config.toml
encoder_fused_qkv = true
encoder_patch_size = [4, 4]
encoder_conv_stem = false
fusion_encoder_inner_norm = false
fusion_encoder_positions = "learned"
ema_decay = 0.995
batch_size = 64
warmup_steps = 330
weight_decay = 0.2
Rows from block 2 of the image encoder of a small model that answers yes/no questions on an image's attributes, named by matrix and row number. Rows with one number belong to one neuron. Each number is 128 + 24 x the weight over its row's rms, rounded and kept within 0 to 255. All counts start at 0.
After each neuron's rows are labels from the 100 images, of 14976, where the neuron reaches its highest value: "peak at" is the part of the image that holds the peak. Only what is clearly more common there than usual is listed. The data: photos of arthropod specimens (BIOSCAN-5M).
# fc1: MLP up (encoder.blocks.2.mlp.fc1.weight, 320x160), inputs 0-159
# fc2: MLP down (encoder.blocks.2.mlp.fc2.weight, 160x320, transposed), outputs 0-159

fc1.293 [ 78 115  77 125 113 142 150 111 154 123 124 156 160 106 114 103 139 151 109 139 144 112 105 136 136 114 150 132 209 110 119 161 130 136 165 170 119 111 164 161 148 134 123 107 181 107 144 151 144 126  74 138 112 103  98 121 134 142 101 138  99 122 153 127 126 111 125 103 107 143 146 114 145  94 105 152 118 167  90 116 112 101 101 142 155 145 151 160 122 140 134 150 155 136  89 143 133 118 130  79 174 102 111 134 101 182 142  86 122 112 115 180  94 148 162 172 149 124 146 117 111 107 162 108 141 147 114 108 141  80 139 141 147 162 148 153 137 133 126 127 142 163 115 109 116 116 112 163 141 129 105 123 152 126 110 136 149 160 100 136]
fc2.293 [148  95 151 167 109 139 110 157 114 122 123 125 126 153 129 117 130 142 177 102 153 146 115 134 146 130 162 146 129 100 129 117 135 163 105 163 157 145 100 102 123 140 128 110 132 101 161  84  83 124 155 132 108 116 132 161 141 142  96 116 153 131 118  77 124 142 106 121 109  97 110 101 142 170 138 104  96 124 173 132 127 106  78 142 129 121 118 141 105 107 131 128 138 132 157 142  95 127 164 155 109 122 142 113 112 117 105  97 186 109  92  69 167 146 132 118 176 125  77 169 125 123  82 177 132 106 149 125 120 172 132 107 116 141  98 118 105 114 149 105 121 140 121 113 130 142 163 120 147 168  90 146 144 159 163 116  86 139 101 107]
peak at: middle left

fc1.278 [131 119 131 111 102  97 118 145 114 146 116 136 197 132  93 120 149 102 141 149 148 112 160 115 158 116 149 187 121 162  88 175 150  97 153 158  70 154 130 141  85 139 128 151 153 118 112 134 104 154 147 138 112 124 101 154 127 150 128 124 105 118 133 131 129  82 153 169 108 135  89  86  98  90 110 125 128 132 128 120 102 139 131 132 149 140 117 149 171 132 102 147 125  95 146 134 138 108 159 159 179 132 123 147 112 100 116 162 151 136 140 115 132 164 192 123 110 138 118 144  94 132 150 117 154 115 130 160 134 104 164 103 143 109  92 140 129 144 176 131 117 117 167 152 136 152 140 106 151 200 141 140 129 141 130 107 143 123 109 141]
fc2.278 [155 154 157 143 129 153 160 109 154 151 118 146 107 178 134 158 126 130 127 114 148 110  78 146 124 148 123 130 121 116 101  82  97 144 132 155 120  92 109 106  91 156 107  98 161  95 112 151  97 102 111  92 101  83 103 119 161 157 149 150 136 123 137 109 148 162 114  92 173 109 102  98 127 147 134 152 129 148 131 145 125 126 128 128 134 127 143 121 116 114 120 172 102 143 105 148 167 133 112 126 127 114  92  99 118 141 146  92 141 113 128 125 165 107 100 101 109 126 127  97  91 120  91 141 116 111 119 113 119 115 136  79 139  82 148 142 102 174  83 132 131 116 122 182 116  82 118 135 107 108 121 111 207 103  93 137 121 120 160 126]
peak at: centre

fc1.58 [ 48 115 125 119 167 141 120 148 119 118 120 175  97 135 144  97 126 118 163 144 117 128 110  99 148 135 120 144 165 124 134 156 121 149 142 149 114 124 159 152 141 139 123  94 130 117 135 142 173 143 109  88 115 141  77 121 147 118 112  88 154 141 113 137 130 134  86 120  83 122 140 123 155 124 111 137 138 161 106 115  94 126 167 134  89 166 127 142 107 100 167 140  98 138  81 171 128 104 126  99 141 143 124 147 134 170 159 135 168 116 147 162 102 144 155 138 162  82 141 105 154 115 115 115 172 146  98  98 158 131 133 103 104 146 120 147 136  90 105 153 130 143 138 106 107 138  77 137 113 152  72 124 164 137  98 117 155 152 119 112]
fc2.58 [144 144 133  83 118 139 142 136 120 146 133 131  96 141 137  68 149 140 143 110 153 128 139 148  92 163 142  89 119 148 144 125 131  85 102 125 152  98 107  91 106 118 115 119 126 154 151 113 134 105 130 151 119 159 144 166 120 126 100 134 129 134 105 121 128 137 130 122 143  85  85 137  81 166 150 110 102 182 154 132 124 123  72 153 167 173 133 104 115 115 137 171  88 114 161 161 137 101 154 139 105 106 118  91 157 132 163 106 115 117 131  78 116 144 105 124 140  71 130 160  92 114 113 144 122 114 114 102 182 172 157 101 126 118 138 159  91 116 134 153 138  99 161 131 122  95 159 167 133 101 119 158 140 135 119 121  99 116 121 133]
peak at: top left

fc1.270 [110  82  86 151 152 110 121 154 119 132 110 147 139 147 144 113 171 130 143 107 112  83 144 129 116 122 145 159 181 143 105 157  95 106 157 152 124 135 178 172 138 160 140 124 124 116 184 143 130 167 139 108 169  97 145 121 111 113 120 103 149  89 120 125 148  92 143 122  78 173 151 125 157 130 106 146 143 128  89 162 106  96 161 165 133 134 167 181  98 115 137 178 132 117 133 164 101 143 156  93 116 118 124 140  94 156 139 118 137 135  92 189  97 119 133 108 131 105 117 106 104  85 142 128 111 157 114 107 189 128 164 105 134 141 139 120 122 136 116 101 105 106 124 136 139 126 114 132 137 111 125 139 131 126 121 126 156 130 116 125]
fc2.270 [110 106 152 129 112 158 140 135 149 115 126 133 138 126 127 110 130 117 152 126 128 107 121 171 135  98 119 140 133 120  85 155 110  85  99 148 159 162  99 131  92 169 104 132 122 100 142 142 128 102 134 140 127 153  97 169 124 132 136 134 135 173 102 146 121 126  81  99 138 128  82  95 114 162 135 125  84 129 160 131 110  89 120 173 141 170 121 128  88 128 144 157 134 100 181 158 151 144 143 136 125 117 109 115 152 103 154 133 149 128 152  95 135 102 129 127 118  98 119 159  76 124 101 142 105  99 134 118 186 158 159 108  94 106 132  95 108 127 163 141 122 105 125 131  96 116 165 161 150 148  96 163 173 141 143  98 125 125  88  75]
peak at: bottom left

fc1.263 [117 111  67 136 176 131 123 100 150 166  75 145 125 136 145 134 137 130 121 111 125  95 118 117 147 142  94 115 197 173 159 154  97 102 171 144 114  94 178 179 113 143 149 130 105 131 171 128 146 138 130 123 151 113 163 114 119 100 142 124 143  89 151 107 123 104 108 127 104 161 167 106 108 153 142 149 148 148  70 139 129 126 155 166 115 121 146 167  74 141 140 168 147 165 120 128 118 162 119 106 113 106 130 123 111 124 128 120 133 145 100 147 111 100 149 126 144  91 139 110 120  90 129 112 119 122 143 106 164 143 145 132 116 168 147 110 164 154  77  97 112 114  98 132 124 129  98 133 128 131 123 123 140 151 131 159 130 166 115 138]
fc2.263 [111 126 128  84 120 152 116 140 141 158  87 110 128 146 155  88 135 121 171 121 139 111 138 176 122 121 119 116 114 115  96 171 149  72  94 126 161 188  95 143  84 157 102 113 139 101 137 146 112  86 133 145 133 163 125 135 114 123 100 159 146 146 144 142  91 127  86 135 156 154  95  94 118 149 128 142  88 128 141 138 130 136  96 157 122 141 124 136 108 125 142 147 138 140 157 145 122 134 124 188 152 128  92  88 134 122 129 136 114 120 131 111 122 113 116 155 103  90  65 166 120 117 133 100 123 127 112 131 202 128 149 116 113 124 114 130  89 156 171 145 125 134 116 110 137 150 163 125 158 163  96 142 141 132 122  98 118 130  84  96]
peak at: top right; bottom left

fc1.304 [156 117 146 108 115 129 120 138 111 154 122 110 193  82  52  99 156 132 122 137 140 111 150 132 125 108 153 145 111 149  77 136 171 114 126 153  92 156 147 132 132 139 130 125 130 155 122 138 104 155 174 137 122 127 129 148 143 155 118 111  97 131 105 108 121  96 181 162  98 171 122 135 144 139 111 101  83  95 145 107 107 132 118 111 181 106 147  98 170 112 123 113 135 107 163 153  98  78 158 136 130 116 111 130 137 115 132 128 104 160 125 126 146 136 156 116 119  93  90 112 105 138 127  95 133 108 150 160 146 118 138 110 141  98  82 138  90 137 167 144 136 152 144 160 116 175 116 102 142 179 140 158  90 144 141 129 129 132 127 130]
fc2.304 [147 120 127 107 110 120 168 135 168 147 119 151  96 184 124 133 130 156 119 155 139 151  83 135 139 103 115 120 109 107 109  73 108 159 119 169 122  93  75 102 115 147 126 126 161 121 141 170 108 117 154 150 109 100 108 118 174 137 174 151 127 155 126 122 152 127 136 113 160 113 109 110  99 142 136 154 111 110 142 143 134 106 119 138 150 113 156 138 141 116 128 157  91 140 117 161 181 156 131 137 114 113  86  97 105 114 152 105 118 107 118 114 181  99  77 105 133 122 164 112  85 129 107 137  88  98 130 111 110 130 162  88  98 104 108 131 113 144 122 156 126 108 132 157 113 105 132 164 137 124 120 120 186 108  79 114  97 114 146 114]
peak at: centre

fc1.180 [ 98 122 142 133 132 107 126 121 130 120 117 111 143 150 157  94 145  96 138 159 124  94 147 119 120 120 112 163 138 151 146 107 167 124  99  91 155 166 159 154 120 146 137 121 130 115 111 109 154 121 136 102 145 124  95 156  77 122  70  98 119 108 169  83 102 110 163 105 126 136 150 165 100 156  92 137 114  99 122 103 103 164 110 100 101 131 115 141 160  97 171 135 103 120 117 195 114 106 186 140 110 139 138 107 133 131 114 121 113 146 125 127 117 158 146 141 135 122 103 116 141 104 163 146 134 122 109 100 146 157 126 102  87 128 103 118 103 114 128 150 187 192 148 149 124 110 135 112 124 143  94 125 126 103 108 134 141 168 107  76]
fc2.180 [154 105 128 128 117 121 115 139 113 125 130  96 139 155 145  94 124 166 164  96 152 157 116 115  93 124 157 104 114 130 144 124 168 143  98  99 132 148  88 111 127 145 124 101 139 100 126  75 141 146 161 116 126 125 136 148 159 121 110 130 165 181 112  90 169 152 148 109 151  96 108 163  82 195 156 133  90 135 137 131 126 102  81 104 125 149  95 135 106 125 155 132 115 119 155 125 126 137 149 147  87  87 114 102 132 114 103 110 119 119 132  73 180 125 107 112 134 124 126 156  83 169  92 126 130 110 140 119 170 145 150 127 123 129 129 155 112 138 153 156 137  94 178 144 123 109 178 144 109  93 113 129 157 148 133 143 104 125 133 140]
peak at: centre

fc1.262 [ 87 107 143 139 124  98 108 119 121  88 100 169 115 128 162 110 106 117 123 136 132  91 153 127 102  96 157 128 149 107 157 154 120 110 128 126 132 150 173 132 119 161 124 106 162 160 129 107 151 129 127 126 102 161  82 131  96 111 113  73 113 108 136 129  96 132  97  97  87 132 141 114 106 111  92 161 138 159 102 138 113 129 139 145  95 136 140 172 129  77 157 134  96 140  79 172 126 104 164 123 113 123 144 148 124 144 109 136 145 148 149 144 102 156 145 138 132 117 136 127 151  91 135 143 151 175  86  85 156 144 128  97 108 157 110 128 144 113  87 170 152 123 120 100 112 105  93 123  90 167  74 122 136 139  95 117 159 141 130 112]
fc2.262 [142 115 131 108 115 143 159 107 123 130 141  95 105 125 102  95 131 150 144 111 145 126 109 141 109 145 160 103 136 120 128 119 147 103 123 103 167 128 107 128 146 104 112 125 152 147 142 104 114 137 142 129 126 160 142 164 147  92 116 164 148 152 112 106 166 137 137  94 132  98  75 124 113 196 148 112  87 153 164 144 169 100  93 102 156 165  92 123 127 100 154 174  96 104 184 116 122 142 129 133  98 101 102 118 150 155 135 108 145 109 159  81 129 103  98 111 165  83 124 149  98 139 136 145 135  89 110 134 140 165 134  83 154 138 134 167 100 123 157 140 109 110 176 127 107 121 169 125 122  96 137 110 156 139 127 115 107 146 100 159]
peak at: top left

fc1.277 [108 111  59 158 141 149 110 138 149 154  84 145 105 126 158 129 134 151 111 115 118 107  81 133 125 112 101 144 180 154 139 146  99 105 152 163 114  90 150 154 118 156 130  95 107 133 169 129 123 129 104 115 156 121 128 118 135 142 131 132 141 116 157 101 134 118  88 113 129 142 167  95 119 132 135 179 162 159  83 117 124 130 160 148 111 116 121 170  74 166 124 164 130 157  88 143 124 160  96  84 121 118 151 127 108 171 117 119 132 111 119 150 107 146 139 147 120  90 129 130 129  82 114 157 127 129 108 110 165 121 160 153 111 150 145  91 160 150  95 126  97 158  88  98 107 120 121 164 133 129 106 127 131 131 139 178 143 136 101 148]
fc2.277 [121  88 128 123 138 161 141 126  97 124 118 119 122 137 103  75 115 158 156 127 140  96 124 166 141 137 116 125 153 134 102 123 148 101 109 164 144 171  99 131 129 111  88 114 162 113 161 126 106  99 141 163 134 174 119 167 103  88  95 104 146 132 131 113 119 110 119 123 130 100 120 109 126 143 153 123  74 134 147 120 101 118  98 127  99 187  98 135 110 118 185 125 127 109 164 136  91 109 149 203 102  93 127  97 161 148 154 121 136 134 108 104 127 125 115 133 139  92  82 140  87 125 133 138 144  98 138 116 181 124 158 124 110 135 127  96 115 125 183 137 138 112 135 136 122 164 172 120 120 175 115 140 154 153 141 106 133 122 107 118]
peak at: top right

fc1.169 [ 73 115  78 122 175 133 133 114 137 110  78 170 137 135 140 109 125 161 128 111 148  88 108 121 145 130 151 146 194 130 154 155 137 147 146 169 106 124 178 161 102 157 124 106 121 128 152 149 154 145 100 102 125 129 100 115 115 129 151 115 143  94 146 162 155 103  94 129  79 141 161 104 109 106 137 168 139 148  77 127 125  91 148 162 120 140 160 170  86 144 158 144 131 130 111 148 114 140 150  86 141 120 143 113 117 161 113 129 139 116 111 162 111 134 139 162 127 115 145  88 129 108 144 125 157 181 117 117 150 124 127 116 102 172 120 106 153 136 102 117 109 110  85 107  98 126 102 108 117 141  97 150 144 100 136 145 136 151 118 138]
fc2.169 [133 126 143 130 115 146 110 132 107 142 115 137 136 144 113 106 107 122 163  94 146 114 108 151 122 125 138 144 127 119  96 130 123 108 103 130 154 144 109 110 104 136  98 107 141  92 141 123 128 104 115 150 131 144 132 174 132 131  96 137 177 157 121 117 126 161 112 115 128  92 112 102 115 167 140 122  99 142 154 120 109  92  61 153 134 147 145 154 103 105 159 129 132 126 167 106 106 114 148 150 106 108  97  97 141 155 137  79 161 137 108 131 152 112  92 136 125 105  95 170  81 164  70 150 115  67 130 106 166 172 149  91 101 144 128  87 102 150 149 117 133 130 117 148 144 136 188 115 141 159 103 129 180 143 122  99 116 159  92 107]
peak at: bottom left

fc1.46 [ 97  97 149 134 103  93 144 121 126 102 114 144 142 149 107  91 139 128  93 132 124  82 151 112 135 107 138 127 136 140 117 159 117 141 124 172  86 163 128 119 123 147 133 133 170 161 111 164 115 104  93 113 130 112 137 148 108 125  96 104  99 123 130 158 157  88 177 140 102 184 123 101 163  68 134  96 117 137 102 121 105 123 111 124 148 145 146 112 152 139 155 140 117 137 147 130 141 116 136 142 179  92 118  69  98 162 112  94 112 126  74 176 101 152 139 131 129  98 112 119 121 107 141 112 155 164 111  99 128 122 125  98 108 151  86 114 132 112 161 104 132 137 139 111 160 131  94 122 119 192  94 147 117 129 108 140 123 162 106 142]
fc2.46 [137 117 137 177  97 103 106 127 143 106 113 125 121 173 124 119 129 193 114 106 160 158 111 139 112 130 151 117 105 128 120 134 140 140 145 158 144 113  77 128 120 118 124 116 131 105 163 141  98 124 103 137 121 128 151 141 160 104 118 108 132 143 128  83 173 158 138  98 159  80  84 101 129 147 143 137 132 143 177 139 132 137 110 151 111 112 121 149  84 121 171 150 132 145 103 115 113 111 154 111 129 122 126  81 110 110 110  98 133 108 139  82 149  90 102  96 149 136 162 118 108 135 106 207 123 112 145 113 116 187 147 123 137 153 125 122 137 122 114 152  90 118 131 125 117 129 141 173 122 138  88 135 209 110 147 134 123 133 104 111]
peak at: bottom right

fc1.282 [ 69 100  94 137 142 115 113 155 119 115  99 170 101 149 161 131 148 115 125 116 123 103 103 130 126 172 114 115 163 123 159 142 105 101 151 141 125 122 171 126 111 135 106 125 149 111 138 136 161 120 113  91 114 172 103 117 124  95  78  92 148 124 144 150  92 102  97 127  88 132 120 116 115 145 120 162 147 164  77 143 109 138 142 134  92 175 131 166 106  88 127 162  85 127  78 175 112 120 116 101 155 143 141 166 114 160 130 144 143 144 131 132  68 136 110 159 153  80 141 117 129 117 153 139 154 161 128 108 145 112 114 106 145 162 117 125 151 115 131 163 169 117 129 102 114 138  89 151 135 124 114 146 134 126 108 121 122 113 104  88]
fc2.282 [122 116 127 106 125 145 148 124 121 106 133 103 110 124 106  64 122 123 153 100 162 143 148 167 131 150 164  95 109 157 132 154 160 113  84 102 140 105 131  95 119 111 111 108 122 128 159  96 113 120 138 169 104 151 106 117 113 117  94 153 122 130 125 121 143 130 146 128 142 110  88 146 117 166 157 132  74 174 141 147 127 101 104 147 152 146  92 101 120 131 148 136 116 106 175 146 137 104 132 183 109 127 108 100 165 123 162 117 111 119 144  76 152 106 124  99 125 104  88 135  87 165 110 106 134 127 138 107 182 152 137 106 117 109 137 153  69 143 167 154 146 103 169 115  93 126 152 165 132 128 136 157 155 146 108 107 121 137  93 132]
peak at: top left

fc1.40 [ 95 104 142 149  85 132 143 147 150 114 106 142 122 148 137 118 173 132 134 108 105 117 171 141 116 153 137 154 141  83 138 150 165 108 120 155 116 127 142 120 158 120 112 122 130 136 111 171 113 109  98 138 102 162 128 138 114 128  78 131 146 135 104 141 102 103 179 102  72 153 100 148 160 132  88 121 135 139 140 136 106 124 167 118 103 147 164 116 157 106 157 131 112 125 142 187 105  89 137 121 200 132 110 143 115 118 163 114 126 128 109 130 104 171 110 156 143  87 141 122 143 107 160  96 141 161  98 102 146  96 131  94 153 135 135 135 109 100 123 139 152 120 138 114 109 129  96 128 114 161  79 123  90 141  98 104 132  98 104  78]
fc2.40 [154 100 155 127  99 106 148 117  81 125 142 106 112 135 128 105 105 164 146  95 143 156 115 108 104 100 144 104 118 105 137 164 175 107 108 145 119 133 104  76 141 114 142 105 126 108 140 123  99 114 100 158 152 136 106 152 169 148 110 162 132 156  91 136 118 135 113 130 123  72  99 126 120 140 143 121  88 116 185 152 111 130  79 123 115 160 135 108 104  91 123 139 101 124 122 122 149 130 140 170 116 131  99 109 140 132 136 120 152 102 140  56 162 104  90 132 119 107 131 135  91 147 118 157 161 103 144 120 139 176 133  86 126 157 132 142  86 145 158 138 117 109 130 106 118 148 173 160 109 122  90 142 175 131  98  90 139 112 122 130]
peak at: top left; bottom right

fc1.195 [111 103 150 111 129 119 132 149 126 148 140 187 110 121 133  77 147 110 120 102 103 114 144 107 131 116 116 148 152 101 145 157 108 122 101 152  83 134 165 107 156 181 138 130 137 145  99 143 112 133 143 139 107 151 153 124  97 165 118 109 130 110 143 162 140  92 173 118  84 115  89 182 148 124 110 125 138  91 128 140  87 131 118 116  97 115 183  84 164  98 119 150  97 141 117 134 117 120 158 110 180 139 160 130 150 101 112 134 132 147 112 130 149 138 142 134 136 106 118 131 129 107 117 100 145 163 132 133 140  96 118 110 180 135 108 160  54 124 103 158 157 118 166 139 137 127 110 107 123 163  81 152 108 114 132 100 151  98 132 121]
fc2.195 [107 122 157 117 103 154 151 165 109 130 148 146 137 157 109 114 135 159 139 132 124 173 112 149 145 125 136 113 139 128  90 144 169 137 112 134 165  92  79  90 112 101  97 104 153  76 125 142 101 143 105 130 138 141 104 117 140 157 144 136 150 163  92 124  95 113 100 104 137 109  91 106 153 154 107 144 133 116 189 142  98 139 117 126 133 176 132  99 104 107 149 128 121 117 133 121 147 119 147 155 144 126 128  99 106  82 169  83 170  88 122  80 144 108  82 127 125 102 123 120  74 143 118 151 102 107  74  87 111 129 125  93 147 159 153 124 121 163 136 125 128  92 144 127 143 138 108 148 120 128  94 107 159 138  94 114 129 106 120 126]
peak at: bottom right; top right

fc1.5 [ 88  79 144  78 113 104 120 142 138 111 123 148 156  93 104 115 143 131 122 172 114  91 164 146 127 143 169 126 134 117 104 174 130 112 102 180  92 132 158 140 155 151 120 126 117 149 105 189 105 123 102 120 108 136 133 141 102 116 143 159 120 102 144 134 116  98 165 135  78 161  87 106 129 104  91 114 103  92  85 127  88 130 128 131 144 111 135  94 200 126 112 120 142 115 125 133  95 107 164 127 158 105 135 111  96 104 119 141 104 109 112 136 118 134 155 143 163  92 160 120 127 107 145 135 116 170 121 112 130 104 124 106 135 133  87 166 117 152 157 103 127 132 104 114 143 139 102 141  98 169 129 168  96 128 107 123 152 114 138 128]
fc2.5 [111  97 129 152 116 101 144 139 161 160 145 210 123 170 143 154 100 135 116 107 116 172 133 135 102 109 118 128 150  94 161 114  97 167 159 183 158 127  96  88 132 130 161 148 133 108  99 157 131 106  85 173 110 130 111 125 122 140 139 146 110 171 130 139 123 144 105  63 154  75 142 106 118 102 115 130 115 146 144 163 106 122 149 135 136 127 148 121  97 106 140 116 119 135  98 164 165 142 160 127 165 112 126 101 123 140 154 101 154 137 155  83 137 154 143 114 170 137 126 114 142 112 132 170 164 139 171 123 112 142 106  98 118 157 140 118 148 110 122 161 144 124 150 128 109 100 132 148 129 130 115 170 174 119 133 134 137 123 138 112]
peak at: bottom right; top left

fc1.128 [149  76 150 148 131  88  82 136 124 120 137 130 144  83 136 104 130 122 153 146 131  97 162 103  79 157 134 134 158 135 146 166 149 139  85 103 164 116 133 158 100 148 128 112 130 125 139 117  98 143 113 143 120 114  91 156 112  98  89  85 142 107 123 117 116 142 155 111 135 149 136 159 119 141 113 163 107 139 125 108 118 146 116 133 133 136 114  93 111 131 147 102 122 114 120 164 113 111 174 140 144 129 160 133 109 115  77 104 119 123  90 115  81 159  92 149 160 127  85 145 118 114 161 128 124 138  70  82 138 121 141 132 151 171 129 150  95  87 139 126 140 192 158 114 106 125 158 102 121 154 105 124 160 107 130 115 125 172 138  87]
fc2.128 [137 128 108 138 118 136 125 153  74  89 155  98  95 113 106 140 151 108 142 115 146 170 117 106 129 138 133  93 101 148 137  88 170 117 128 110 142 133 100 125 142  86 125 119 139 137 151  66 127 176 182 135 153 121 148 107 140  92 117 101 185 131  92 103 136 122 150 113 142 109 132 150 100 149 154 137 115 129 151 126 136 170  88  91 120 149  99 156 143  97 121 144 103  88 138 115 144 113 136 127  97 139 133 123 169 131 142 112 124 143 137  95 172  99 157 121 129 108 134 123 124 141  86 142 130 115 143 156 118 162 110 123 158 102 119 156  95 120 106 170 131  95 166 176 102 154 136 111  95 102 140 100 135 168 138 157 133 110 158 171]
peak at: centre

fc1.129 [ 73  92 121 131 167 128 132 120 142  97  95 191 127 147 152 102 141 150 154 114 122  87  94 106 112 135 148 154 189 128 142 167  94 124 150 120 122 117 160 150 117 156 134 125 119 106 115 112 127 120 116  97 122 143 125 122 116 122  89 114 133 124 148 152 105 127 114 124 104 123 150 111 131 100 107 170 143 131  94 149 136 127 131 144  78 158 120 165 111  83 157 174 110 163  69 155 116 135 153 107 141 117 149 145 113 150 143 137 153 110 119 162  82 138 139 162 152  96 145 116 151  92 111 122 143 175 115 124 182 121 116 108 116 148 128 151 132 119  88 123 144 149 104 132 105 139  77 109 112 138  72 147 131 131  93 111 154 122 104 113]
fc2.129 [123 109 160 124  90 156 140 118  88 146 110 116 116 133 112  74 133 135 156 109 156 138 137 155 107 137 141  85 109 111 134 172 134 117  84 115 153 134 116 128 101 146 121 117 116 137 120 137 124 125 143 157 134 155 114 175 137 129 116 169 126 168 120 125 122 130 155 140 137 101  84 135 103 196 187 133 108 160 153 158 109 109  75 145 142 146 121  92 126  98 155 138 111 106 185 141 144  94 160 173 113 119  98 113 139 153 155  85 128  95 135  85 129 114 110 113 134 100 101 137 101 129 107 143 125  79 131 107 187 135 131 112 116 119 128 128  91 150 132 157 136 117 174 138 105 115 147 128 132 143 119 163 174 127 107 127 111 131  92 130]
peak at: top left

fc1.220 [110  81 147 160 139 116 136 136 154 103 118 169 119 100 133 138 131 134 139 136 113 135 152  97  92 148 143 133 159 117 164 187 132 142 140 121 176 134 144 121 113 151 160  94 129 143 152 119 131 138 106 132 135 150 119 159 112 138  82 105 134 118 130 126 125 133 116  98 128 111 146 131 114 153 143 155 120 104 139 134 100 115 156 142  81 146 150 112  81 141 141 111 130 150  96 157 126 116 172  99 135 129 165 133  88 150  77 112 129 104 125 136  67 158 106 168 153 127 114 139 135  95 149 137 117 116  94  17 109 138 110 123  99 158 137 104 124 110 117 106 144 161 119 103 150 114 144 141 112 120 113 146 154 112 114 120  98 184 127 103]
fc2.220 [108 157 106 147 133 165  97  84 117 141 133  89 118 131 107 118 149 110 125  87 125 168 130 144 117 163 133 101  94 117 118  69 127 109 123  92 128 113 107 122 142  99 127 102 120 158 139 118 127 149 181 115 138  99 105 114 134 147 146 134 174 155 100 114 148 106 154 150  96 114 127 159 120 136 154 113 145 146 106 109 151 145 127  88 114 185  89 168 137 115 116 159 121 115 157 104 145 126  75 138  84 136 135 144 155 137 153 131 122 148 142 106 170  75 136 131 130 113 127  85 114 139 116 133 122 125 145 142 131 141 154 110 147 121 106 138 131  96  96 148  92 121 105 176 105 119 130 111  95  63 159 115 126 191 131 145 121 115 158 156]
peak at: centre